{
  "spec_augment": true,
  "isotropic": false,
  "activation": "relu",
  "loss": "cross_entropy",
  "init": "torch_default",
  "beta2": 0.99,
  "adamw_lr_other_params": 0.0014,
  "steps": 14500,
  "batch_size": 128,
  "lr_schedule": "wsd"
}
Rows from block 6 of a small sound classifier, named by matrix and row number. Rows with one number belong to one neuron. Each number is 50 + 15 x the weight over its row's rms, rounded and kept within 0 to 99. All counts start at 0.
Before each neuron's rows are labels from the 100 clips, of 14976, where the neuron reaches its highest value: "responds to" is what is common among them; "band" is the frequency band that holds the peak. Only what is clearly more common there than usual is listed. The data: synthesized solo parts of chorales (CocoChorales). In brackets: how many of the 100.
# fc1: MLP up (model.blocks.6.mlp.fc1.weight, 512x128), inputs 0-127
# fc2: MLP down (model.blocks.6.mlp.fc2.weight, 128x512, transposed), outputs 0-127

responds to: flute (100); note E5 (88); note F#5 (41); note D#5 (41)
band: 4000 to 8000 Hz (100)
fc1.419:66 59 56 63 50 64 65 53 51 59 50 36 49 64 67 46 56 64 51 54 44 39 48 76 70 55 48 40 55 54 52 49 49 70 40 68 49 60 50 31 50 68 39 51 41 56 43 49 80 66 41 57 79 57 52 55 58 68 43 48 53 65 50 30 61 82 65 38 59 22 39 68 25 61 32 40 62 58 32 56 44 66 72 74 42 81 60 40 29 22 60 55 20 64 44 69 64 43 80 87 33 60 26 45 45 53 14 57 47 47 60 56 35 76 65 71 78 77 53 61 49 55 61 50 84 73 57 40
fc2.419:22 56 61 44 88 71 51 87 68 75 54 56 76 58 54 47 45 75 28 32 60 71 28 34 52 29 58 50 58 56 35 60 08 39 35 63 48 58 50 55 47 63 47 41 30 53 29 74 44 51 42 42 57 49 70 47 74 35 42 31 21 61 56 46 42 53 32 46 43 51 47 68 39 44 49 42 41 43 75 51 63 68 59 48 40 16 46 21 69 45 73 35 63 56 41 76 71 61 52 67 47 64 37 28 43 46 40 34 44 45 37 36 55 39 47 72 35 46 40 39 63 48 56 22 37 52 32 69

responds to: cello (99); note G#3 (35); note A3 (33); note F3 (29)
band: 1000 to 2000 Hz (79)
fc1.309:32 53 49 53 76 40 50 34 64 78 73 51 65 41 37 37 93 45 42 60 45 36 11 48 62 68 62 46 27 78 42 45 51 54 78 63 62 52 84 67 55 51 42 27 59 44 46 76 54 58 49 68 58 55 64 91 42 38 33 31 66 32 29 44 44 33 50 63 46 59 57 64 53 43 33 23 56 45 60 71 45 57 74 52 56 37 61 47 52 28 56 67 76 30 46 46 60 39 57 42 48 23 58 50 40 66 18 32 28 53 45 37 32 58 59 31 53 43 44 41 65 56 54 41 35 47 22 50
fc2.309:77 72 57 28 45 38 37 40 76 60 46 48 54 58 69 63 61 71 34 62 18 61 68 91 46 59 47 37 68 58 58 47 52 57 53 30 49 47 40 49 46 58 60 50 80 43 64 60 44 50 32 52 50 65 80 73 73 42 75 46 61 18 31 50 56 43 39 64 75 36 33 55 71 49 68 46 43 37 46 53 24 55 52 39 09 42 26 33 27 10 65 28 56 64 59 58 52 55 26 63 43 37 61 44 52 21 48 50 67 43 41 54 52 59 61 39 62 56 38 67 59 68 49 46 44 42 32 42

responds to: horn (81); note A#4 (45); note A4 (25)
band: 2000 to 4000 Hz (99)
fc1.66:42 29 56 60 49 43 38 45 52 51 92 57 48 22 52 62 54 67 64 62 53 31 38 49 51 55 47 36 67 58 35 40 33 72 73 37 49 69 71 71 54 59 52 64 61 40 85 53 38 71 39 72 51 31 59 25 61 54 47 55 35 47 38 59 37 42 66 14 38 70 87 50 78 62 46 66 39 39 36 56 46 37 56 35 57 47 57 62 57 51 86 32 36 72 40 65 41 42 39 41 61 47 43 61 56 44 56 64 62 64 51 32 34 54 39 66 68 46 76 44 65 83 46 59 76 19 33 31
fc2.66:72 43 33 75 59 57 54 60 68 56 30 45 43 48 26 59 70 20 26 58 47 42 27 57 44 25 49 75 47 46 31 40 39 48 42 47 50 60 19 60 57 65 60 45 29 53 72 30 62 27 79 58 38 54 52 33 37 67 80 74 84 13 56 53 43 35 47 51 55 50 30 19 79 58 45 33 62 51 66 50 41 61 64 61 28 60 34 68 55 47 53 39 66 65 46 32 51 57 62 71 51 47 24 45 21 46 28 23 45 57 32 59 36 72 58 56 52 58 57 35 46 48 53 34 47 37 30 43

responds to: clarinet (100); note F4 (27)
band: 4000 to 8000 Hz (100)
fc1.492:58 94 53 69 62 53 56 51 47 59 68 26 55 33 68 52 44 53 65 30 46 43 54 73 65 40 45 48 47 26 66 38 29 60 36 42 54 49 33 67 59 61 32 31 44 59 50 24 77 46 35 54 79 57 66 19 71 48 53 49 48 27 37 36 36 68 69 35 25 40 64 65 62 78 66 42 39 52 88 57 53 65 44 48 66 47 48 49 56 33 74 32 80 53 59 35 78 35 49 48 66 51 53 43 32 44 67 37 73 59 69 52 39 31 64 54 27 29 50 40 68 55 31 76 42 45 58 45
fc2.492:71 70 42 57 60 87 46 81 29 49 64 32 67 47 68 54 42 70 56 70 58 53 66 55 65 42 32 54 68 54 71 60 31 30 43 51 41 62 74 43 61 23 40 63 27 68 61 73 46 49 56 39 35 60 33 33 69 32 36 27 42 44 39 59 48 51 18 45 49 52 48 39 47 39 24 59 36 38 32 62 41 32 36 56 33 80 60 40 67 59 47 42 46 66 74 53 58 84 42 40 40 37 46 43 52 60 62 25 35 43 89 65 62 66 40 48 40 47 23 61 58 24 52 52 72 38 46 34

responds to: tuba (100); note G3 (57); note A3 (47); note B3 (35)
band: 0 to 250 Hz (79)
fc1.462:54 77 55 44 33 71 27 23 52 61 51 27 31 67 74 62 50 32 59 31 71 66 61 61 66 69 80 51 57 57 59 73 55 51 78 58 56 62 62 49 55 36 22 34 32 70 45 51 18 52 65 58 75 69 36 56 45 40 44 45 62 26 61 47 44 23 60 75 64 25 64 36 49 53 28 56 32 07 55 40 38 61 38 35 41 55 63 69 61 47 56 63 58 58 26 41 51 51 39 48 56 59 45 24 66 45 42 68 30 68 61 56 27 42 39 44 80 44 38 48 53 65 67 57 59 33 56 40
fc2.462:62 43 11 65 64 25 28 34 71 39 26 50 50 43 62 52 29 21 58 41 59 47 52 42 61 58 68 38 65 29 26 64 57 32 43 38 24 42 49 55 91 40 38 72 43 33 45 47 57 69 37 41 42 78 50 51 59 60 23 50 64 53 35 56 67 28 42 48 35 50 56 65 75 57 39 21 51 44 67 45 44 37 52 50 67 53 49 48 49 76 66 48 85 56 66 52 73 46 23 68 48 26 61 43 63 33 63 33 49 31 66 48 41 51 36 48 67 89 55 63 45 74 54 65 51 59 50 48

responds to: cello (77); note F#3 (49); note B3 (34); note G#3 (28)
band: 0 to 250 Hz (68)
fc1.116:58 51 68 36 66 45 74 49 41 62 45 67 34 34 57 45 52 53 43 42 42 25 51 29 74 44 30 73 49 67 57 58 73 13 52 48 35 55 64 47 20 65 52 44 48 48 68 23 35 27 38 39 45 50 68 44 61 10 61 49 53 59 60 37 40 35 64 54 51 63 59 56 79 49 30 55 54 56 48 65 63 54 32 47 44 89 24 53 50 46 58 54 69 48 54 39 47 30 34 70 66 30 15 58 56 68 53 53 29 35 67 76 31 50 23 48 59 57 48 45 25 52 30 48 73 76 30 59
fc2.116:74 55 48 58 43 54 38 35 47 56 38 47 51 54 43 58 51 51 40 69 27 38 32 50 76 17 44 64 25 64 50 28 28 61 62 37 63 49 23 65 81 51 47 78 63 37 50 59 40 50 44 34 42 17 71 26 42 51 44 53 45 36 57 25 17 45 66 64 25 54 45 72 60 47 32 31 58 51 47 63 42 85 39 49 49 66 56 56 67 43 34 23 41 73 46 56 56 45 59 33 51 44 40 51 54 83 35 16 68 48 50 65 50 18 36 52 59 52 17 38 53 47 66 39 45 38 27 66

responds to: horn (85)
band: 4000 to 8000 Hz (87)
fc1.260:57 25 52 45 61 46 60 46 58 54 34 58 37 51 41 68 39 29 32 67 37 35 44 58 31 80 30 66 55 48 41 68 70 53 38 53 79 36 42 39 47 57 59 54 27 15 35 50 25 73 48 64 56 66 36 67 66 31 49 63 41 60 42 80 53 44 30 59 51 47 56 71 52 64 51 57 51 37 42 57 94 42 40 50 59 40 49 57 21 10 37 63 57 57 13 59 70 67 40 46 71 36 29 75 47 32 42 40 64 51 52 66 69 41 37 55 50 67 36 50 44 70 70 67 57 77 68 61
fc2.260:71 33 33 55 54 67 36 52 57 59 49 47 74 56 48 49 51 52 37 48 29 45 57 29 59 75 33 47 29 29 53 42 14 28 69 19 43 42 30 45 45 21 74 39 62 34 79 72 51 44 43 45 82 30 67 51 83 21 31 79 50 38 48 54 30 38 61 57 49 34 64 48 58 56 63 53 41 26 65 54 27 53 19 43 48 58 24 54 45 76 47 56 54 45 58 47 34 64 74 55 42 57 42 40 39 73 60 45 49 42 47 67 66 30 76 75 59 50 60 58 51 52 67 71 63 52 37 52

responds to: flute (100); note A#4 (42); note A4 (37); note B4 (29)
band: 2000 to 4000 Hz (100)
fc1.399:78 61 21 50 54 53 37 52 50 60 61 27 52 70 70 69 60 45 73 57 36 29 36 35 53 57 71 67 71 13 61 39 59 34 51 48 34 46 64 44 60 64 62 27 75 63 47 43 52 53 79 52 55 39 37 46 61 41 43 65 86 54 36 30 57 37 70 58 33 45 62 71 39 56 53 26 62 64 53 39 24 43 44 55 45 52 45 89 47 41 43 73 70 57 39 31 56 34 64 64 64 67 67 39 53 53 22 59 40 66 46 93 32 78 50 38 72 52 56 54 34 50 33 57 47 49 65 40
fc2.399:30 72 46 51 69 50 13 77 39 59 22 49 57 20 56 36 51 52 38 58 28 33 49 37 70 36 44 56 59 42 51 84 46 22 62 21 41 44 39 64 65 55 78 39 56 25 47 50 25 54 55 61 26 16 46 47 61 50 46 37 30 60 48 36 39 52 41 56 35 63 48 48 37 46 63 73 63 29 58 65 81 53 39 63 56 48 34 45 35 71 65 43 65 78 63 45 26 33 48 24 44 55 65 45 46 43 31 67 53 32 51 50 33 27 55 49 31 42 53 61 09 56 55 42 61 57 42 61

responds to: trombone (99); note G#4 (56); note F#4 (37); note G4 (32)
band: 500 to 1000 Hz (99)
fc1.37:70 53 52 77 72 36 45 48 33 61 68 63 60 42 16 41 66 79 51 69 58 52 57 47 57 46 46 70 44 43 36 19 54 66 45 32 65 52 89 63 40 83 72 58 44 64 75 60 56 60 54 72 42 54 65 46 37 35 53 51 56 37 60 61 42 39 66 48 47 37 52 62 77 55 50 65 43 55 54 66 49 62 39 59 46 63 20 24 33 56 37 36 59 73 38 61 70 48 57 66 48 56 66 31 81 64 55 36 49 57 68 61 58 57 58 34 28 37 72 41 70 61 80 88 66 70 43 49
fc2.37:76 51 59 34 39 36 61 72 60 26 48 31 56 48 56 57 43 70 54 53 37 44 67 44 27 72 64 93 33 45 43 63 73 80 77 38 50 44 39 40 43 45 38 64 83 77 58 56 75 50 42 61 62 58 69 47 55 51 52 56 48 36 38 50 33 54 20 65 52 49 43 47 67 51 57 34 57 58 28 38 45 22 52 52 55 45 74 73 61 30 61 61 55 52 46 27 12 58 72 65 38 58 68 33 57 74 43 34 40 66 35 69 32 58 50 54 55 33 43 45 44 42 67 40 46 53 06 36

responds to: flute (100); note F#5 (76); note E5 (55); note G#5 (25)
band: 4000 to 8000 Hz (100)
fc1.268:62 48 62 60 10 47 47 63 44 63 51 55 41 50 42 60 58 75 65 44 54 67 58 35 51 48 77 67 64 69 45 71 35 64 49 48 59 45 54 50 73 27 33 71 57 34 63 76 63 27 59 57 52 49 65 44 60 72 69 55 37 21 55 48 36 61 48 42 74 47 46 42 49 74 18 73 55 34 76 50 63 71 49 64 57 47 33 55 44 79 25 32 26 67 39 82 25 46 66 27 64 43 62 63 64 53 40 73 69 57 34 64 38 63 59 27 52 70 49 60 55 58 18 42 37 39 67 44
fc2.268:63 36 50 62 40 62 36 54 61 40 21 48 47 11 63 38 22 13 38 39 71 76 63 78 74 65 39 36 44 41 45 43 51 50 69 64 35 64 73 31 25 37 63 42 71 44 45 67 35 40 04 39 41 35 40 47 42 61 51 66 38 54 47 74 58 52 43 38 45 53 45 56 49 49 36 44 63 56 73 65 58 30 35 59 56 33 52 28 57 41 61 51 73 58 48 47 58 60 39 33 63 82 40 33 36 49 45 59 52 52 43 10 58 43 49 40 51 35 51 65 29 53 44 56 55 88 27 45

responds to: clarinet (100); note G4 (49); note F4 (36); note F#4 (25)
band: 0 to 250 Hz (100)
fc1.370:49 62 67 22 55 33 43 22 57 41 61 37 64 76 80 48 54 77 60 69 32 54 48 47 41 37 76 60 49 27 42 50 26 60 68 59 49 63 54 54 62 32 41 76 28 45 86 65 63 70 62 51 46 62 58 55 69 49 61 20 57 47 52 35 52 56 46 80 48 47 61 65 59 51 86 57 44 61 42 41 55 57 23 34 59 40 63 43 31 45 52 24 28 48 31 27 78 46 23 47 49 67 53 47 79 45 48 57 74 54 43 35 44 55 65 36 28 58 28 32 49 25 48 51 43 50 75 38
fc2.370:35 38 42 54 39 85 25 55 25 51 66 61 24 52 61 42 39 49 32 28 57 41 63 74 68 46 41 64 42 53 62 46 70 33 59 35 50 45 56 42 68 40 41 43 45 51 42 49 40 59 52 79 39 29 48 57 47 72 25 33 26 46 48 36 18 53 34 32 41 64 58 23 85 39 46 14 44 36 46 78 73 49 63 57 42 36 33 68 64 60 59 55 62 51 71 58 30 48 63 81 63 36 53 30 41 62 70 23 54 62 42 75 32 58 43 72 69 46 47 57 34 62 64 48 43 61 56 26

responds to: tuba (100); note C4 (35); note A#3 (34); note G#3 (30)
band: 4000 to 8000 Hz (65); 500 to 1000 Hz (35)
fc1.421:38 38 74 46 41 55 74 53 38 44 56 56 66 30 49 56 36 56 81 43 29 67 36 52 39 65 48 67 37 44 39 60 38 64 62 52 56 46 48 64 46 76 52 67 49 41 48 31 54 67 40 60 52 30 53 40 27 47 60 42 45 76 70 16 66 70 53 76 50 36 58 41 79 49 74 48 51 76 49 53 35 37 88 19 53 60 69 63 36 52 51 61 40 31 47 76 61 11 69 60 49 46 44 74 74 56 41 41 67 52 52 54 38 42 40 51 76 79 43 53 57 81 44 73 41 60 72 35
fc2.421:43 38 51 47 53 50 50 48 61 31 53 43 74 36 28 48 59 60 50 67 61 30 46 45 66 51 28 25 49 00 24 57 59 62 63 50 24 63 27 48 67 52 22 54 53 61 49 52 56 40 31 42 69 58 58 50 24 61 36 66 55 47 21 39 57 25 51 21 49 63 71 59 38 81 65 46 51 47 45 54 25 59 31 63 65 43 45 63 43 48 74 89 71 46 31 40 68 75 40 55 56 13 36 58 71 59 42 43 54 27 62 41 45 43 42 53 77 49 30 34 37 55 53 42 34 54 64 46

responds to: tuba (94); note F#3 (77); note G#3 (36); note B3 (28)
band: 0 to 250 Hz (94)
fc1.121:57 49 51 44 58 66 20 85 90 48 28 41 60 69 63 61 77 45 82 61 36 55 45 45 36 46 42 53 64 35 52 44 46 62 59 73 58 66 47 42 58 42 49 54 55 66 53 67 35 64 29 65 77 44 38 50 64 62 57 83 39 49 60 47 61 55 45 71 73 56 41 27 40 64 66 70 40 29 43 52 54 56 45 25 43 48 30 62 70 41 56 47 27 44 53 43 46 38 66 54 74 52 51 28 00 61 40 73 68 52 68 35 36 51 49 40 51 80 52 59 44 62 54 64 73 28 51 36
fc2.121:52 56 60 49 67 57 47 61 37 69 54 59 62 31 50 35 23 43 45 42 62 54 62 59 37 35 69 29 10 65 38 85 59 46 51 52 46 51 54 65 47 51 41 75 73 42 35 56 66 38 63 28 59 59 37 31 41 59 63 41 33 58 48 61 35 34 71 55 69 83 67 66 60 52 74 57 44 45 52 44 60 52 51 28 72 39 57 53 74 55 72 45 31 21 40 62 51 36 39 30 59 16 47 47 63 36 34 92 67 37 31 44 22 55 41 25 66 54 21 36 56 56 53 42 78 44 51 59

responds to: trombone (99); note D4 (63); note E4 (41); note F4 (29)
band: 0 to 250 Hz (100)
fc1.285:46 60 47 47 53 53 84 45 40 53 36 77 40 51 51 52 64 58 61 32 43 65 56 43 46 83 32 57 45 81 38 51 43 50 79 41 86 58 17 63 35 72 27 75 48 43 56 50 49 31 53 61 55 68 33 63 50 48 92 45 34 50 33 57 38 43 69 68 46 72 46 46 51 56 65 41 58 31 39 55 94 40 48 65 42 57 39 85 44 35 46 44 31 34 28 38 80 47 60 31 68 44 46 36 29 58 48 61 46 67 47 49 59 63 45 46 38 48 40 42 58 29 36 71 54 23 49 75
fc2.285:55 55 46 51 25 53 47 61 36 63 60 65 74 50 51 69 43 44 37 37 07 71 65 30 62 49 36 72 48 43 67 83 43 56 68 26 61 44 54 51 40 33 69 63 58 16 73 79 68 81 32 51 40 58 18 25 36 22 62 67 55 52 63 67 33 45 49 50 51 43 46 24 76 36 62 52 57 75 44 46 38 41 49 52 43 52 58 36 54 40 52 45 35 39 61 33 28 49 40 36 52 61 20 32 61 21 36 44 56 53 38 48 54 58 57 53 70 63 69 73 57 46 69 32 35 39 42 67

responds to: flute (65); note D#5 (33); note E5 (29)
band: 4000 to 8000 Hz (67); 0 to 250 Hz (32)
fc1.236:68 00 40 29 61 40 66 76 40 50 62 57 35 49 52 61 65 71 55 57 57 53 38 29 55 65 09 79 56 51 40 74 35 78 44 39 34 27 43 73 58 63 53 50 42 30 43 37 66 15 59 54 57 55 73 37 46 46 72 54 42 31 42 53 33 38 49 54 54 39 44 52 39 25 41 50 71 50 77 74 61 47 66 78 53 46 52 54 39 27 64 81 34 40 41 64 54 42 46 66 61 35 72 53 53 51 56 65 55 52 54 40 51 59 70 70 47 43 69 53 32 47 69 79 57 48 55 51
fc2.236:56 42 36 46 55 58 64 57 27 31 32 58 56 43 69 58 67 52 19 46 51 41 27 36 32 53 66 89 70 32 62 73 41 50 63 46 57 53 50 52 52 52 51 44 27 49 55 62 54 51 60 49 59 87 83 40 24 24 30 43 52 69 42 64 38 59 48 54 75 27 35 65 30 49 19 72 70 30 27 61 24 55 21 56 55 47 58 51 40 44 52 32 41 38 58 21 63 55 56 67 45 49 69 56 20 61 62 25 60 55 68 41 67 28 63 47 34 42 52 57 66 56 63 46 27 27 53 43

responds to: trombone (83); note F#4 (67); note C#4 (37); note G#4 (33)
band: 4000 to 8000 Hz (100)
fc1.3:43 60 50 68 36 38 45 64 45 38 55 50 60 53 41 81 63 65 67 41 60 43 61 40 77 50 45 56 33 43 65 65 39 85 47 49 75 38 65 48 49 68 64 30 36 49 86 43 43 46 35 44 47 62 64 54 65 66 56 38 77 23 56 36 99 55 37 48 59 13 61 85 09 55 58 67 37 36 79 69 57 54 59 50 48 51 32 53 43 43 70 59 61 52 50 77 57 47 41 41 64 51 54 64 61 47 65 62 33 51 59 57 63 38 71 32 61 60 55 47 37 15 63 64 58 46 43 51
fc2.3:21 68 52 58 49 36 76 36 54 58 49 64 62 36 79 53 65 65 48 40 51 68 50 38 37 41 37 81 32 49 66 65 29 67 42 68 44 47 54 68 56 66 52 59 49 62 51 33 48 49 41 59 57 66 43 25 28 44 36 46 54 49 48 29 17 09 36 31 75 38 54 38 30 62 46 72 56 60 49 31 69 42 47 77 69 38 60 63 62 57 55 42 54 55 73 48 19 40 40 55 43 58 75 71 55 63 30 46 54 64 40 41 51 74 44 42 63 39 34 48 48 94 85 35 56 71 36 43

responds to: trombone (74); note F4 (26); note G4 (25)
band: 500 to 1000 Hz (59)
fc1.247:60 45 56 53 40 41 37 40 47 49 68 77 65 43 57 43 60 62 53 57 48 63 51 48 50 39 74 60 77 52 84 30 23 52 38 37 32 67 38 43 53 82 54 61 60 50 34 54 69 47 28 65 53 52 66 50 41 50 15 61 68 61 43 51 64 56 59 51 56 70 46 53 83 72 51 76 57 76 33 44 70 67 53 40 28 49 27 90 58 63 36 47 53 47 40 66 39 59 39 42 42 60 91 41 30 31 57 79 85 51 40 47 68 47 68 44 29 56 65 38 38 53 52 50 72 62 42 28
fc2.247:28 50 61 48 58 44 40 20 60 37 45 28 57 40 57 58 21 32 54 50 42 52 70 44 47 46 34 58 37 23 31 37 26 54 55 65 66 33 56 79 36 51 62 45 50 38 58 55 77 79 47 54 46 44 50 46 56 63 36 85 45 64 56 30 61 56 41 56 51 37 46 52 11 32 51 76 52 40 39 60 45 11 52 53 22 26 20 39 41 27 44 70 46 48 41 53 36 53 34 43 36 40 59 52 71 23 39 35 78 31 39 48 64 56 40 20 71 46 46 55 26 35 47 59 26 60 45 71

responds to: horn (100); note A#4 (49); note C#5 (33); note C5 (33)
band: 2000 to 4000 Hz (100)
fc1.458:69 51 42 40 40 85 43 51 58 52 76 54 43 21 68 43 65 50 47 51 56 66 28 36 71 61 48 21 62 54 29 52 43 63 61 40 41 51 63 41 54 45 40 73 53 37 20 69 46 45 24 79 55 50 74 22 30 38 54 40 38 34 49 30 50 55 82 48 67 48 46 61 60 76 38 41 52 53 49 66 63 52 37 33 63 55 32 32 73 43 41 59 26 58 51 63 33 33 28 34 23 36 37 74 46 73 49 56 37 65 63 43 44 66 37 50 44 76 43 46 46 48 46 73 92 26 47 31
fc2.458:36 48 44 28 63 62 62 64 67 68 51 25 71 41 23 39 62 54 73 57 51 52 39 57 43 10 54 55 34 55 45 55 34 42 50 60 43 56 32 37 68 60 37 50 55 56 82 82 39 49 78 56 44 72 42 55 72 73 50 73 35 13 80 57 58 49 39 74 43 62 54 33 35 64 37 71 68 32 77 68 52 33 56 40 33 50 57 53 60 61 38 46 38 48 45 63 72 49 50 79 37 42 30 28 58 40 36 74 52 38 50 65 69 25 30 40 45 53 55 69 73 63 50 49 49 33 40 65

responds to: horn (100); note A#4 (64); note C5 (39); note B4 (36)
band: 250 to 500 Hz (99)
fc1.15:51 56 52 57 56 63 47 28 72 56 51 28 37 46 43 47 53 52 57 71 48 33 29 37 64 30 42 28 38 28 38 52 53 77 65 43 56 67 67 59 44 60 54 63 64 72 28 41 32 28 45 65 45 54 98 05 46 51 58 67 57 37 42 35 42 67 74 33 57 44 87 58 49 50 35 54 69 36 15 23 71 40 54 51 62 65 37 60 48 79 47 81 46 46 30 55 48 60 40 48 59 43 47 66 40 71 70 60 57 57 76 38 26 44 50 34 43 49 49 40 59 51 56 62 77 32 40 46
fc2.15:29 49 45 48 49 64 32 41 61 72 37 66 62 35 44 41 67 49 66 66 43 54 50 54 48 22 39 45 50 18 39 37 36 74 41 33 58 49 42 43 39 49 82 55 71 34 58 54 20 47 63 24 55 66 74 57 49 50 33 61 55 54 50 52 54 58 50 57 39 33 55 56 85 66 68 38 76 33 38 48 45 55 48 35 29 66 53 46 49 70 48 62 38 50 34 75 46 52 73 73 48 37 48 72 39 47 25 29 34 60 63 70 63 77 76 87 32 44 52 77 69 50 54 45 08 42 31 59

responds to: horn (100); note G#4 (38); note A#4 (31)
band: 2000 to 4000 Hz (100)
fc1.151:39 56 46 28 40 53 31 30 72 64 71 44 42 54 57 69 87 41 44 61 38 69 85 55 37 33 29 31 47 59 25 49 52 59 36 38 60 52 77 46 44 57 54 36 57 60 57 58 48 57 18 80 50 30 45 33 42 40 29 49 57 30 51 50 39 58 62 48 65 48 62 75 75 78 37 44 52 48 36 60 67 54 26 10 71 45 70 50 54 75 54 17 51 52 55 36 31 64 45 54 42 43 39 64 41 68 57 77 36 72 34 58 69 50 42 44 47 34 61 71 42 81 51 71 45 45 46 44
fc2.151:57 58 60 74 53 67 83 35 44 47 46 57 66 55 51 53 43 50 50 55 52 68 37 08 55 48 46 70 50 37 93 71 51 41 35 54 72 50 60 51 75 59 36 41 62 50 56 41 61 39 35 46 54 63 25 07 41 51 62 52 38 16 50 70 44 32 63 85 27 42 77 42 55 50 51 48 65 66 58 48 42 54 60 77 54 55 56 56 35 54 32 50 19 43 53 60 41 53 58 61 41 18 40 47 62 55 48 28 59 38 32 55 69 45 79 62 58 63 18 50 59 80 53 37 61 58 37 36

responds to: flute (43); note E5 (29)
band: 2000 to 4000 Hz (71)
fc1.50:35 54 65 74 48 50 50 69 37 73 52 29 49 38 63 51 33 69 24 57 33 45 54 45 53 44 56 39 61 40 54 69 43 48 82 53 39 67 26 82 63 40 26 64 45 67 26 27 59 34 52 60 52 83 52 60 56 62 50 66 44 33 75 42 36 42 56 50 58 65 53 50 53 52 36 46 75 45 29 72 62 51 28 54 45 75 36 49 58 35 57 71 37 69 39 55 46 67 63 26 51 65 55 76 64 87 45 41 70 59 53 59 61 23 74 74 43 85 24 52 59 53 45 46 72 44 39 28
fc2.50:50 51 47 44 66 47 55 64 63 64 15 20 41 36 49 53 64 67 55 53 39 32 42 48 45 36 38 49 72 53 39 62 37 67 32 58 73 49 74 55 67 68 45 39 36 66 58 32 62 40 59 47 45 44 95 40 03 59 57 33 37 72 53 59 57 32 76 30 64 40 66 35 47 13 37 30 54 59 24 32 48 45 50 54 56 40 43 49 62 62 49 63 58 83 31 58 31 49 88 63 39 65 45 33 50 60 53 58 37 50 67 45 29 69 61 48 69 68 60 49 56 46 26 59 45 47 33 40

responds to: flute (100); note F#5 (75); note E5 (53); note F5 (32)
band: 500 to 1000 Hz (96)
fc1.18:75 13 58 51 50 53 68 52 28 61 36 54 44 55 47 41 52 85 47 62 42 61 55 73 68 82 48 75 35 63 45 28 29 51 52 58 55 44 40 46 54 66 39 11 28 53 46 37 64 29 53 34 64 66 39 50 17 46 29 58 61 72 33 26 77 74 51 36 69 50 37 53 35 42 51 40 71 34 36 58 52 72 29 59 50 42 49 46 24 45 62 56 49 30 64 59 72 32 49 60 37 45 19 40 22 45 46 53 54 61 56 68 36 77 52 70 56 61 54 42 49 49 60 59 44 35 80 60
fc2.18:49 27 24 47 61 39 82 64 58 31 35 51 45 52 44 59 68 70 25 71 72 49 55 68 63 71 44 67 52 49 42 56 28 49 65 67 62 64 36 63 62 42 48 45 32 65 48 60 43 76 50 38 44 62 73 22 43 47 53 50 59 70 48 50 36 55 59 56 52 47 22 54 34 50 33 63 61 44 51 49 44 98 53 58 71 65 37 63 36 77 33 65 61 30 51 54 43 64 65 72 40 73 45 42 57 61 30 52 25 39 74 46 76 43 64 71 60 50 44 47 30 76 57 23 27 30 66 25

responds to: horn (55); viola (39); note D#4 (39); note C5 (26)
band: 4000 to 8000 Hz (54)
fc1.97:12 21 74 41 55 50 25 71 34 65 95 65 21 52 53 30 70 62 37 52 38 51 59 36 50 44 63 54 11 52 53 67 70 47 49 69 34 43 69 47 45 45 43 47 44 76 34 47 43 40 57 45 46 49 81 36 56 43 43 68 53 44 39 33 65 44 74 30 59 31 62 40 47 44 48 62 33 47 38 50 70 42 40 21 51 43 55 41 48 44 69 48 58 67 78 54 61 57 26 65 42 45 61 72 25 48 47 39 49 37 61 45 22 61 52 12 26 43 40 53 67 45 50 68 64 51 39 69
fc2.97:67 26 59 45 48 51 63 32 51 61 24 38 33 57 37 33 46 51 36 42 24 19 66 72 54 16 60 78 50 52 64 38 54 52 34 26 56 41 50 29 74 32 66 54 44 60 54 50 47 48 59 36 43 19 44 44 68 29 35 46 62 52 50 29 54 43 57 38 50 78 24 49 47 72 42 36 90 40 65 68 57 68 31 68 53 29 51 48 47 50 67 48 29 68 65 53 64 63 74 64 25 43 57 58 49 49 55 66 41 27 70 63 55 60 60 46 35 33 71 59 26 74 73 46 50 66 69 34